A small sound classifier, trained from scratch.
Data: trained on read English sentences (LibriTTS-R), 15625 training examples, 29.1 epochs.
Rows from block 10 of a small sound classifier, named by matrix and row number. Rows with one number belong to one channel. Each number is 500 + 25 x the weight over its row's rms, rounded and kept within 0 to 999. All counts start at 0. Numbers have three digits each.
After each channel's rows are labels from the 100 clips, of 14976, where the channel reaches its largest size: "top examples" is what is common among them. Only what is clearly more common there than usual is listed. The data: read English sentences (LibriTTS-R). In brackets: how many of the 100.
# filt: filter width-5 conv (model.blocks.10.filt.weight, 192x192x5, each kernel summed), inputs 0-191
# gate: gate width-5 conv (model.blocks.10.gate.weight, 192x192x5, each kernel summed), inputs 0-191
# out: residual pointwise conv (model.blocks.10.out.weight, 192x192x1, transposed), outputs 0-191

filt.90:494485497513472520535493462545480483493534451521509497520500460464508544492497476474490479487497502485532484482502475542514510513525514482532466501465508490518568478470502462458510436504491502499456510544518535472493510496504540484483494504473529496447474527464467507497514530526483530486473503486503484510501507501531517489487481494468490511521527492496535469494476537495485510461503476442498492537532508470500509504487537476510534516480545500531510542505506514506488500521520513517480479480469515480513517489483419511590510494500491461499536485460471529493500481530492517464
gate.90:503509496488504480474481486527496540507455488489504505469462512495539543522524548537502549459498484495504556489529537482481511540519518479480453500540521531481495518510533474510509501450515455505483475498517526505470492491494509508466521525496496470513489552486540539450533484528534518503486515524479492509469499521510509526474519506517453507522517527498460461472494477517528470491541485489499480502462520509503501484502540473513536488480466446535489483485513477495473521457509493488486521510532465475529505467458483515516518493515492486510449501535455509535538530466515550482
out.90:541502489484499491473470513461485513505514513485455469445537551499544512479543524495513480496502525470469499479514503520534535505550474468523509483509496486476526484484504488519488531457474477500545469493493529522530484511495481502522451530501484560481478487448532505480514490451531529471498524435503496485484492479474464516509449461509491493535540488483501493493492490433491505518554469487513525484495505488512489455496513498488471525564500520516500505543489497536474477508487504443501510531511526518452511498490509498482498462469521526505502520456517507513486518505521499526
top examples: voice: male (99)

filt.86:496506509471481478503503535541495490529537486468463473507530469512502501493527505491473512481534494521480505471496468536513506498516528509516500494467486511508497521479451543481541517502481559513515493506468524493534492483527476478506534499486496507485552498523435525490478514494494518475475538512495503508494484490498488525571503495512480510515516477494479488484493525483489476486496468536503480475554543500551500468551470498451485533544518496494452477499509509490497510548456526536512506480464541497498514504517560509463522530542493511521498514499524512523448519443512566488
gate.86:473569517510500527530486500559499514509545491458490481528510518495548532507506524499525446497448493491489508486468492513446476531491473491522475522492518508523500515506492499507482443482506482473501495503518514489514528521535526511484524483508502497450486520505522538551443466515492506459485568523513542533503467539498486516511496501475461536508476550491518510490497495518555445509475493539524503527531518503474504487521495499512493543509481494495489502544500476495516518490464489471492491505465540490514506522497538471511465496499510484518526482492501450477466477480499466444
out.86:513496491465480452479494485496458442518482512433485506519486513519490532513604495529486477544467473537525487489496531549501482490462520533490541507519510477505492520497516502482504508503463477470506460494531529495520527481465491493502486462493465458449527470461494526475471515504532497503528508498495494475507507474494503500444513456518526466483542499488491452484466509522531498480458470492493532525524492491493495499497497510512497507530551507484524504461539516481488533516515477543460482512526491511512512505496538512533486489468454511500529505494483516497486526482489467468
top examples: voice: female (100)

filt.101:444450502523511508497543537453483532501534513511511513551491471492475516514503498536526507507538507468492490500521507472480521471505463521457522483499518478494513497516449533500539515518529518518521516531481501490487508471535506467492476482517480461442505460503478503457486512508504445541540497496496517528529493535485483511480445496501478502526529517482543450500536501470495559507514500513472497536450480510507458572482515480467473434510507470525544481532493496494498488503485503501474529515481522463514484485519523490462483496494511510482505507491538483511495518530479520515
gate.101:447506497548477488505533488457489464473517449462504500504522478510538481538498520522479470531509478504494510537496443445507516499544481505520508526465497520502511492474500476514478537516471500484476487488508524513494506511503481498514526448514478518516492525496482513536442540515496506488470516506483508525451437495528507459494450476534478526470479546501531480531461502531532495499533519490502531509533519463510498513548545488489499505495496515465544501491472514488508473501500472489545488495513513469485492482524523504572494487518488530493509486541448529498537516468512487477
out.101:482522492514548472513463487521468512495505490498521476488506533474503532578501485500510487522518505535513513536530515539485500482486537551462510525481469468518504461505515484528480482511471461504437488498526511489495492529502505527485487488511499509451489484548500511499501471485518505442487494505486553457491510500506495415510507488487482503520453493503507544494503528493524494445489526534523497506517501537531496476503505499493508540523479536540488457494492504492522475508477532472507529517521508478484549495484473532559490497477531434532514519497523493470459528521484520502
top examples: voice: female (99)

filt.75:495480473446507527517526522503482482494471477524499507498508484465446499456453521486537491472499504509479479495474453514523535531527428496464498497463478471505534479521497509440493470489526509483484524519483495466488492506481527477484466462516497471495522481507546519515474530489485447479515513499508553508483510504523490447455455506509482483512475534531527537521483508502472501476472466475531473505430507500534490525487508479497464463493515469501538512531498475491475468527516523516517508476530475516489506524498489541512495477527484484490526521470542514460517461490532508478
gate.75:537494505529561468492500503560512475493529507477491512479550477475505502486495515535484518490501485504509498507514498484506503513477480521526491484516518547492466518501497476564523506466496488531476498517527529513547553460530488477498563496504478553480504544506477516439489535491554468519483523483504456509453483494500497552478552480479494500504478497464514505491483504489535497526523488535515519509513508488511508488569483498515539440538481456488512497495510488501482530488497431512500473498492478491521487472491482503528513491485515486494520476490521530539506514502502563477
out.75:536504493521451472455454480495467513515494452490457456504488506541458500552477503501500489519486536473488516497521537472510441490492470496507487482529532488462549513470502507512554493486520454527506537501476526502490489516504477517498491522513505541515523514522483501491528468488468437530472538515516513493477510496500502443488499519498536533496469479451496475474512476520473543526504468467478536473532497507516498474500512525520499529508477510531478483500496494519530501477515513467467511475491506495510489525491498450468485509496487530447501459521509512435548532491496530515
top examples: voice: male (99)

filt.31:502484521526477514488531473508527495489560500463465515501490495493510497533487556480516510502483504509446546500471498518488510478496501454472512535509516493530496470504484526571469513475512542515475503464534497522482514503505527505448556511500486491546487519517506537506455517530486477502525514511492531554525477537480457488487497512510517478488553484476502498514488523486514511512520497491505483532478506482513516557503481484504492478530504476478506481535518521490523463508497440490478509461495536465492538508487545516527437522533515524498531504488514523485484449432474490513
gate.31:499494519502468493466511519544501511489482456470544510511559482503531483525478499515506456463510489491495537500476508573492499559525518496521517508475531492498490514456505501507481453484495497492510502453489478504492497494507506527542511518527453476475486542483527510512473532486495501561516562493522492501530476471480505462477533510493477509515449521532490493515478555561449479506455495472538462486539482510503484468500498481493504479489502515509548500481504539476482509515489555496490491491533519487518490474509557487469527504473474492510480506468493492486487462453487497504
out.31:476472475494480476507483526494521491507506493513497472488544483501486469488508438532492479491509526537478540543529494477557521532495522464533529481478504507535506517515482475552470511504457515464500522470564520489506491492507474506530488518474501505519493484498512439500494495432552520452565509495505494511476512504503524583525491519531525506490490520520523513526510489529501530467469477527513465460479534485503503508477549496505480519479483504496509542482511483531499451505548514476497487510543491521479516521484489498521538473476477520527500508511494501547499509524472485491
top examples: voice: female (100)

filt.22:501508489497530470494516536513523516499506490480506492511504497497545540470505514538522520471504495515519481503504471490503455500508475510487500534491512493487519481513498498503527530513539471465516465491437480491505514481447476523479501499510506503487516532486504479517509497480515521538501536492459500463506482528483461515501504528532498478443487520473457512486498477496489482485444484507573485501453543472484543570508495527480516513533476467458513478493532524530519512477543505512443483533456487492545529486454520449515545472456525506496477505543473490506535503498506517534
gate.22:481468482485543527465535469559523507481520499473466527474518472495551534510499505492520516498476481492489489470518490488477497458535487470505561534437491487534508492523489516523488458498511493520464503536467529498503463539478484497435503497505478537480483530481496488488497494537480514532525534498525461511514450510481476498505503511467443527463465493499456514512513516507550490503493492483491516447505488496474472498522465516512471507540442507486504501469488542454504515483498510528490508538478500534497522515511485495505499499513491516483467562483478515474487457469498533480
out.22:506518484424514509517500441476476531468532522489532555480487486491542502490490512458521498520464476469538496476426464495503575486503558450499509474507492500505509488451506513494441479492495505471500500487472448518507450533510488484532476519511505500476510494483521492474553516501486496476484536491522516530504484511492524477553482484495510542489495519501488467512549511534495522506506516487520506502486542467496483517546468487488492515502472523510503525493503502472523556485510489498525494476458489489487498515470441501511494501536511496500515523515506485469537482510519532479
top examples: voice: male (99)

filt.137:481459519460461510477495521505520522526476528501456488458510521515527509486483505514506510466461487497510504524471497463508478526492496514514543493509469487498490508497509474552500513479544500490515516462507451472491452511488479479499555494491527497504521523540438497452520510507520515495512494470490497520526497526499520560541483510522507511497478492506500521492497473470547490510521538494540484526486537453496465500519483465486489496473462444531460510446466498484517491501515478550497497461482483508492505544461505487498479468501503461509534506523457548573529528499482505491
gate.137:470512498437475484508498521471453525533509501507499496542506460505497479535510525487484497460490500531465482500522481481490484514513517455528463472494490485461485522457499497504535502501506484465515525477464506466541520476486507525490527457483525441492524478496523536508532495525486516529496546516491467487559459532485520504520479533452486507452494524514504506509462494452506497490549510514518475470481549521495541486555530512487513487517528513488499478485450520502467502502527509506492453496524524504532470519514469537516482507454471481497471475524503448486486539508500468486
out.137:519491507485520478548497507526489503520492508484475497485499524492482475479453515511503527521505521495497504497511493504509483469507516532500490517504502519513507448497514500505526485479523534529488468499484507504520490498520466472527475499522552471480485518496555540527501512479463473504494503499462517522440502525525463508500581498489470475575509524497513495499479494499513480503502478517420511516532523508499543532494554505511499435477439510474506495526511563517472470473468510504510529496488511525525490494502489511455471471492508554448451522526513504528481504513496447484
top examples: voice: female (97)