Rows from block 13 of a small sound classifier, named by matrix and row number. Rows with one number belong to one channel. Each number is 128 + 32 x the weight over its row's rms, rounded and kept within 0 to 255. All counts start at 0. Numbers have three digits each. After the name is the row's rms in percent of the matrix's.
After each channel's rows are labels from the 100 clips, of 14976, where the channel reaches its largest size: "top examples" is what is common among them. Only what is clearly more common there than usual is listed. The data: read English sentences (LibriTTS-R).
# filt: filter width-5 conv, dilation 8 (model.blocks.13.filt.weight, 192x192x5, each kernel summed), inputs 0-63
# gate: gate width-5 conv, dilation 8 (model.blocks.13.gate.weight, 192x192x5, each kernel summed), inputs 0-63
# out: residual pointwise conv (model.blocks.13.out.weight, 192x192x1, transposed), outputs 0-63

filt.32 107:118130125114151160153135117168121140154099069129140076146147120120118109194162135132138126107132123110134125089162161133101142108139107156160124103105129125167148178129087124109085080104057110
gate.32 137:141148101126099144069195078162178097000167178134104121184113103095104158161185110109080148162146110114094106133125119114071113160103093129162142162042044146150145164138164137154163103177101139
out.32 094:153125170069089128103140090157146164220091069113125209189102121102141104129133051123074128194115156100121127131200157143164109108183096137158138153090154178111169103109138121164133146102192131
top examples: voice: male

filt.152 088:070109113143142097105124153080119163177130159077110055200108101024103180122138117099143153100126118146123171161073126112163124134105131155150080119134131095065116134119124134139146111124153116
gate.152 102:196106162127126121124135105155190130158098104079112172078114157165165119076175131112102030159168192138083104129152091101082091122079132098119166122074125102157124143130094130168161144109075098
out.152 106:187214133091115134125108098139122141081167129103147108053108127043134095105136114132096156073132099089177077125119139116092118132096137176085093086108110135143169129118168114130124112130092059
top examples: voice: male

filt.173 106:112105136074161087124103138136210083148163149088081149112112141053116175113160115155159173159131168147084150095144111091111133112133110132122068095088142131194102099144078124156072111153220122
gate.173 116:095138168076174103108096142129104178228099109188108153140123100137131124086158138132116113110127166156110101069143124194112117100085113117170055095148134132204122146112175098128147104144110133
out.173 093:166178194199148149118145096115106140086131108138111154116174167057100128081152088168136130142111128175063092133091051068139147088156144093085112075154173123143061154130104128142168134098159118
top examples: voice: male

filt.174 100:103127150058109124141162119178130054148104109147132093136149170143129134163158131124138126133086084125117146080155093120117136142081156102164102066129076096173118075091079189110123150137143111
gate.174 087:127126132078159127134084131151144091106142107097141154083061104097160078144149170145177092113102234148089137075150115142105116082166159170099140102106110115122141182163113136105161120157125118
out.174 089:177105129122181119092160146103120142120090147121102168055173138089125098122179149154137129134080130110128096107095160130092098020164128093088174139140122177130084101051081136063116147126117133
top examples: voice: male

filt.41 107:128150161122131080105180090091124147191114095123132075136115154196144115124090094116106120165116217124123135133110105137123053136035188090149138098101158115156123112143149136191147170151084159
gate.41 091:079180111105108152104155165149083073088148119122123100152182112103155120097135145074195110132128124072175162107095131139137150130119201099103164135066113088129157190114118175164187128139079110
out.41 104:128087091086074130133077175131129154130201211124126106157141119099086145160148122161131121128156171068174103133051137163164201105168067128117119105123142129093160146156147115189124132106126135
top examples: voice: male

filt.169 103:150123196122147074167109127145161099148081145135132118096121151164121144144091124051124156146076040130125088161120148146095139126149139051087145130125122141186111177109203177111149138138109104
gate.169 095:164138112091190148155094107147127180171134124138153116161119120024112097141103137178144169136085149150132118086133116098088117103135107141123111117175145114074124133107079088120109139147148138
out.169 102:154071167144091127136124079081117088101149121092121173116138176084112115140082148144094136104119112063127040135116158129134103099146109186144146115131100173102095120095028179170164151135091108
top examples: voice: female

filt.159 099:151141085092144144136109136109125169144156144118090089083104147175110116127142142108144147163144221168199107083150110141155148161194161145120157137160124129094169156118143101081102084100127139
gate.159 096:144148114159130124160173169139107139134109153147203126111186156085154165177154121111194091141114123103117087106130140110120126151173123096122172117166154068061151136144200125060049152134172116
out.159 086:114084140181119174185104145125107104110152112125146133154124126137090147140115084115156150094113121114083097130106168158131085063189065132125119109062153185169076151120152100175089112130142133
top examples: voice: male

filt.44 111:188131190131158076132153172118150165145092151014156127129118177150118144123052103156081121076108129161106119086073120129091160163133130112101108117147103166109111154109140097148153107106179102
gate.44 107:161161098066126174097117145113060182108154132097123140140130126074086152097142138139170168151209126122110156094164108072099113114083148121069078128121069111066162128183030114169109137110171167
out.44 098:119146153075131157174140095095099145137119094105179108100119130142174108116125123110123130092170129115097128136122170149078098177131146092099173131138041158174135094140090129076178138122182126
top examples: voice: male

filt.83 119:088144091175143106153104148094122124028062141083141085160130124175124162113101087112110133181094150124130135189102138153164112155094146132123135157161157094115132111187140091150074101110155179
gate.83 103:201206060133111137121197156158168131192139156123107100099140108056128156038121144183074154130155145149112145112131108151116137168158127106194084125115042154108108104127092121112188137114121071
out.83 095:196154083065166127105119149133112111104131138107157108088125129115141093142119069148147086076116084148120138135142112113087154152121133129138113190040100146146117079159123112114119100132103091
top examples: voice: male

filt.53 095:086086100116079173104106106120122075059149109188193069153137166128126148100201119108159149145109153120095092176106115111109124161086070120201135108122164094136132122156106108096104138172099097
gate.53 091:032131115128140118158144154151180111131085122155144119156132151213100166144140166040113092168116080112087099149150146129124136140108091131090064121136137116114073132122151138122087125152129135
out.53 104:137157151127119116107133115135051102105151140139146143091153075148122091140088106175087108100130166106099104091160143114129172196122149133082130114091137096075176108141181170112155161161140152
top examples: voice: male

filt.179 097:146098166107135116124087091170088130158132122106129159135106136216126137185144158095134152127142067140105121114149127061065127090091124139083164087135039118128170062108090153151113115119128042
gate.179 111:139172193098154171118162114158108158141135102123107171114091161169147148187100152109093159087152128121091158136156129147094110116126102125118168132135035147156094133129140119180171156141124071
out.179 100:148079133118174156158111168165192054121147138151157105137140085113139123098158140117180180151156153118129159127143126131175151118173127132181157088114151110125092171162134142146110167132123204
top examples: voice: male

filt.49 108:174152037092113104148085099118155109181122142204114183145147087138150123139135131081091187110169105133153109098114113087156156087113135160129177110125142137126136168164159092114180127143183192
gate.49 098:187127140139124161175143103156118135132126137128137212027156133068138123090121144191123097103132117111118114114150127117105123058107109118085131143173075146091068090116137147047137112185154114
out.49 104:127061175121169101158107142168148121155162107140129090137089124131121129081039123138128160055144120102134108098099130145129127184135119093167110088119120115101129165105136055134154145148120106
top examples: voice: male

filt.19 102:106099131119156097167079089113156138176102144177142060139131209145112150132156076107117130115213080153157132127122117132133198140159088168114155102146146143145144173143079096138074102118183162
gate.19 088:125127105127108117134150137173194159184133085125131109152123165102099182087152132113173126065135079133173111104144115156123175090125144159133131117083161086135108196110089141123128169136126155
out.19 089:189173122106125128084101126141096107101100096113158166143104081123138114147130174108115068090042133141086054126139115129104113127089139103112106169067124146126146120165146168084154103074102119
top examples: voice: female

filt.171 116:126109052138141123167142118108157095085095181142131134173161144199139107140082118081121146111108101111184144116107157175132156118091132139103133143141176203168128125108121133102168149158198181
gate.171 111:134153172149148165151164153139157139161186173143154103148160152141103130117081108189112178164047061139114108165155108100085129129068121097094149139128046112133128077139060068139089169084136107
out.171 100:125133113152170125168145139168111099152199117069120116097170165099123171157137158143095080148041149141101130125063132163123195141088118082080090109162079036132122080161133112086122118138099133
top examples: voice: male

filt.151 099:112106083147119157111106140105073134178097089115120137134133113210126104160192103098132095104146186141109179119147157195129167154181101115138169168081148059118150185129120090135143086141165189
gate.151 096:105090165100117086144149100137158130126118095113104078142121131189149073185156168108141144145147153123177089115151158182089073130098117165152155103057098164132122163129159155083164166129128158
out.151 095:119157149100136137105107138124167128214111056106163135049134139120163098128100153093128154121068153091122156143122164129104132124122119096147132114173139147072111076123090127073169172182115158
top examples: voice: male

filt.29 094:107095236129165121143163101097161151186124096148161165147164132106109066120133096151191145104150100133141090100116132193116124105140144126141180113114119168156158181162099131057092119139172091
gate.29 103:111145199181128168091133112115131154080130148084122188158102148161144129127149101196086138123116049110127126116096083135128175100100182155083123136199153148166105189190180127120154165150148144
out.29 102:105091096088118101078145183130090142116113123126150095132141132139020149135168141100079116101112151084104104112181150150164109109119167127146082108124152105163115130115108087145130149137154132
top examples: voice: male

filt.160 109:162119169137135129150132170120108117097108177083119129161169192146106134220162066137105156136119080148117133159126099181122168122135162133095154087151119148215114107132168106150105092118202135
gate.160 101:137143158113135098122137146108169157110178148136182039082025184088098170164164174124150163095123106139107124114117102087130090079143114123145106114101154097116154155148152167158087139136169191
out.160 109:126146171115096077130202110119112150086098144097107111097104109121206103099118136092105116086110129041099152116058171153062053140052095123157099105104080069089097105139130079120202118133086145
top examples: voice: male

filt.124 089:123056094170154124151156175141066108096091129070168127188105074101080083093099102214177182138101083107118137153121111098162109105149151138146157137090142164084138134178132115108073120066115154
gate.124 089:114054150114112125140155125166101137081153098150118136130119072013164141157134123183137127085136086124097130117188096083078142100087109108113149100191110129162094132201093134131189105126105085
out.124 108:112141156135156107171121141057164153142128117156169124138194143171086158123106130144062099096112150069117136110178150135122113132115097111119120153170152111137164143145095186159098145144116108
top examples: voice: male

filt.114 086:113134096091105154095139162174069135120177085121081106069164135125133129159127096117133072119158173080092143120157069138125082118087128137181110095096179119140129132135157109100173151159111102
gate.114 100:135123074133085146097135141105077191123153125120099052075084145137156138061197120161139085085173153116169160180132135109127095084075177162155101156081139112089161128135118128159057116105093094
out.114 119:110096093109139148104089106159151120160161144096072121179149118112115148164150166120131168135139098100106146105144114185177168124158117150100110108177099115107126149134122160133152147158136220
top examples: voice: male

filt.88 095:175132153166102150151143112127196169076143150096176149096162116077114114145110156089122155119082087168118077156115147142091153158145087084090146161144118104181126111078135158111160116117089117
gate.88 099:114179092137090187099122105121174146089182146135087070129139104127135156143138145162147103073131150076141095136148077134134134130056150169102119086146148092148162077119143180110127148131099114
out.88 121:155161144133140174116136099174155187138094106159136113095131153139124094098151077220084115091107082102062112134147170048058124132108125133140077139141131116134148091165130122073147145145116084
top examples: voice: male

filt.82 106:074110147154142100153118091113128189173153136148175164171097164134157122174115108107105102176093101119098157181139148224062105146047105137098132170108059080111134116176160168162177150151084066
gate.82 105:093138114089150136123125156131090119176095120169093067102084094113071091051168117161143124105149093187113080147174134125150129111134192139138145140144130050189144126171141092109118141084155121
out.82 111:147114136159134136118085150128162125117091161072123123135059110119162123153086165121071063129105097153110141184125152075050129123191094162167131111105147182169140139094125128100117114074123121
top examples: voice: male

filt.18 106:123051088187119117109174111139141155060167121127142126122117106138171087144125120115106133181088139078164117158163114101086104144082176141118117161096079168115157087180234117172183158135112121
gate.18 093:124116126136098132160155156168109151164136120061080128164092082173182065083078112135115107129147157109094134136149138148100117092094129058159157140102053071179099178138163150096112132137167195
out.18 121:123154113130121155176120124060081149136141085194128074106079158147125142139064197107080124118075121115138089132109116140158135114097149161152170097137124117139154156090096146090117130167134145
top examples: voice: male

filt.59 112:124080144145089104110143133111122192136153170090114164171117114147143210128122117133046145114131091126056140139136093091093137084076100093097099128168037191146120075128131128172143116132190072
gate.59 089:152157072097156104154076146126148084090162115122108078137106159125154122130171147097124115150082092158133120043173088145096133111090150155147087110131074135118101138111166151120148142106152124
out.59 088:154089124106089153102163113136142098123109168115073092097175128139111108103078134186111081132162200176121130165154142138116123138141121134122085129108098115106108154137076104020126150112097092
top examples: voice: male

filt.64 094:140135098102191171097080108094193144118088116134109170158129111168113126129126089145171131135046090110153127120108089096104097136141183115112130097135147186131166109177159150146169102116188165
gate.64 104:115118154161137108089147157137105116106149127111124125142064109085111134084163092089138092091115071157131107146109127124084072097147124149072121145146137151165084109166133108116144153141105088
out.64 103:152136159141128149148155095125093084118167122112161123104105139120137113128137138101057139165120132100101145151072144133132085150088131105125135161141128105091116140114122098115150198071036100
top examples: voice: male

filt.158 109:171129214097106156142140124121084142163144108098133112059116166140190176120117142097104061130122161156090087117132103113113126151105098118124073122090035133069102137122145158138152169119156107
gate.158 097:075091138136128175112138108161082143107153169130131117159158120130190087150149122245198129072154139051136163103128126136119128174103146124111140128143131096164151145095094112098155148142091184
out.158 100:125116109143129140127167125171162108102110120168132147162147150108146104095155143131147123146120143106102158086087153106131168080168153102098089139101114122164122157140081135171186097109147166
top examples: voice: male