{"train_examples": 15625, "widths": [192], "label_smoothing": 0.05, "epochs": 29.1}
Rows from block 13, named by matrix and row number. Rows with one number belong to one channel. Each number is 200 + 40 x the weight over its row's rms, rounded and kept within 0 to 999. All counts start at 0. After the name is the row's rms in percent of the matrix's.
# filt: filter width-5 conv, dilation 8 (model.blocks.13.filt.weight, 192x192x5), inputs 160-179, a 5 kernel for each
# gate: gate width-5 conv, dilation 8 (model.blocks.13.gate.weight, 192x192x5), inputs 160-179, a 5 kernel for each
filt.60,101,191,169,197,178,210,163,274,182,155,302,193,249,181,281,111,293,163,163,207,215,298,174,227,145,198,171,264,137,262,251,178,214,293,210,122,172,171,197,242,207,209,181,234,211,137,257,167,197,197,233,208,136,194,188,288,185,266,205,173,175,210,250,155,128,107,120,187,191,237,211,200,181,227,150,188,176,254,250,178,196,302,207,221,145,200,182,187,165,188,231,250,174,163,136,204,219,203,216,145,163
gate.60,096,122,228,206,246,171,348,173,207,269,193,199,152,285,144,153,156,207,228,200,180,185,188,116,234,197,287,223,193,288,210,200,227,178,195,200,244,246,204,246,210,196,152,189,206,199,145,138,129,216,239,227,150,242,335,185,260,201,202,207,152,247,241,170,161,130,205,227,169,177,216,237,171,154,193,211,230,190,199,203,142,177,214,156,113,142,226,178,205,167,122,223,163,208,187,244,168,321,181,211,228
filt.61,095,192,215,196,206,253,168,249,169,271,165,150,178,182,222,272,178,248,225,212,304,228,181,213,187,216,83,297,211,220,76,170,216,181,200,229,253,172,196,214,157,192,181,165,163,206,173,187,155,184,199,169,162,163,170,209,202,212,194,239,146,210,202,115,197,203,98,198,170,172,158,201,296,149,242,177,213,248,209,205,238,320,251,148,265,243,225,240,178,215,228,184,218,208,163,198,156,238,191,189,123
gate.61,102,200,197,220,197,221,242,235,211,158,116,259,291,142,255,113,198,173,247,219,159,221,230,88,248,231,180,168,99,180,169,175,198,174,172,220,177,215,176,194,191,227,211,252,206,205,216,204,208,221,164,237,230,239,151,203,262,161,183,197,188,199,192,242,229,237,135,159,117,208,174,113,202,183,174,241,196,232,269,144,125,228,249,204,269,167,297,212,180,196,192,151,213,188,233,227,180,198,96,116,108
filt.62,098,233,224,159,181,181,224,155,205,202,163,340,230,209,137,84,195,198,279,253,163,220,189,205,218,234,136,199,149,172,266,162,152,247,241,186,181,214,240,219,260,214,142,201,185,180,207,198,197,220,232,210,214,136,178,172,189,224,198,230,271,197,218,240,188,212,241,121,149,173,232,184,215,192,184,196,250,235,234,208,166,200,249,232,229,218,204,190,213,214,258,181,230,262,127,234,276,204,246,175,262
gate.62,097,128,186,211,186,173,286,141,210,173,148,198,236,109,167,202,200,212,107,188,228,168,125,235,175,176,197,164,171,214,238,180,205,210,206,189,216,159,228,234,271,193,236,145,171,213,200,194,182,211,184,204,246,162,202,285,207,206,278,217,248,232,152,203,122,218,237,176,190,191,191,201,257,185,160,257,179,193,190,166,151,238,132,93,149,163,215,228,202,161,257,235,217,187,171,176,266,116,128,152,252
filt.63,111,197,234,242,170,203,203,251,201,212,226,212,215,201,135,274,260,244,224,216,174,173,254,201,233,172,257,195,223,172,232,212,220,245,158,178,137,219,178,168,220,212,169,180,216,194,174,209,104,209,161,206,259,205,210,134,147,214,186,156,170,325,124,190,177,204,222,183,196,218,264,304,190,183,158,176,263,117,238,245,229,200,241,260,189,222,164,246,157,204,168,200,202,189,234,214,247,154,149,243,179
gate.63,103,186,163,213,172,175,216,253,282,204,194,197,158,139,326,277,185,174,169,212,193,216,218,249,208,206,158,137,135,179,236,129,167,206,176,248,178,186,155,207,189,166,244,199,208,181,198,157,206,229,250,152,136,145,185,195,228,259,163,206,214,142,197,257,210,245,219,158,240,186,207,167,232,189,179,236,197,298,272,245,226,185,283,250,185,216,236,224,268,208,178,189,158,174,189,198,149,187,231,147,271
filt.64,101,206,210,140,192,222,208,324,148,295,249,107,85,262,280,171,208,306,248,187,163,101,183,223,228,245,217,179,206,239,279,193,211,189,170,257,191,203,165,203,151,141,192,173,199,203,167,166,209,196,230,236,234,224,314,252,242,204,102,139,200,158,187,238,185,200,139,195,227,187,206,209,157,163,160,173,155,124,149,202,279,198,163,144,157,239,217,142,178,150,252,129,217,230,181,156,279,209,161,126,185
gate.64,102,209,179,239,158,158,333,290,245,279,235,256,191,317,185,165,257,157,209,206,213,243,178,136,171,254,186,168,189,141,282,218,219,179,207,200,209,172,134,207,200,215,202,190,173,193,188,196,204,205,201,208,207,256,203,160,121,193,244,292,200,129,221,248,184,214,179,281,260,193,226,212,170,151,217,152,234,124,216,172,130,173,210,179,129,211,214,176,208,167,245,158,187,135,152,164,200,177,203,182,294
filt.65,095,253,284,175,196,127,270,241,67,251,230,175,166,144,236,299,228,180,139,216,267,192,161,186,237,209,184,203,209,177,190,184,201,206,175,175,189,220,232,198,181,159,173,198,202,179,128,165,189,200,181,250,277,139,208,235,144,218,269,234,188,233,140,282,187,106,219,230,217,226,230,185,201,168,170,153,194,205,266,169,172,127,168,241,195,243,166,232,266,264,204,178,252,184,192,154,233,220,178,97,170
gate.65,100,199,151,262,191,171,132,102,175,132,179,244,133,273,142,163,239,228,206,236,194,264,173,273,215,185,103,195,187,327,150,225,254,215,227,198,140,147,177,197,157,236,249,180,240,243,161,202,188,209,200,121,191,205,194,142,221,216,137,228,224,171,259,223,226,72,190,201,149,257,229,110,219,247,235,228,201,205,144,174,196,192,203,249,200,158,239,210,242,199,186,202,243,262,244,161,226,140,244,254,213
filt.66,091,207,220,193,154,248,162,168,179,218,194,224,236,299,240,228,243,192,211,213,205,203,201,120,185,167,161,256,247,255,152,233,199,286,223,235,220,210,179,196,179,189,218,218,250,224,184,200,212,185,214,226,171,193,237,191,165,244,208,197,151,248,292,284,296,195,155,162,172,166,177,211,245,179,205,182,210,194,149,222,198,222,236,212,158,153,206,177,208,248,184,224,209,255,230,187,297,268,185,175,175
gate.66,110,165,209,180,210,206,278,266,329,245,257,227,171,149,171,181,205,298,308,273,234,156,227,177,230,169,311,198,258,213,200,195,166,208,189,192,245,197,179,164,155,203,167,175,227,211,173,212,207,233,164,287,267,284,331,201,218,179,246,161,258,183,192,249,229,262,223,214,187,124,161,169,157,172,160,262,159,221,231,220,260,160,238,182,202,219,201,224,279,270,191,198,273,184,185,131,217,181,230,232,239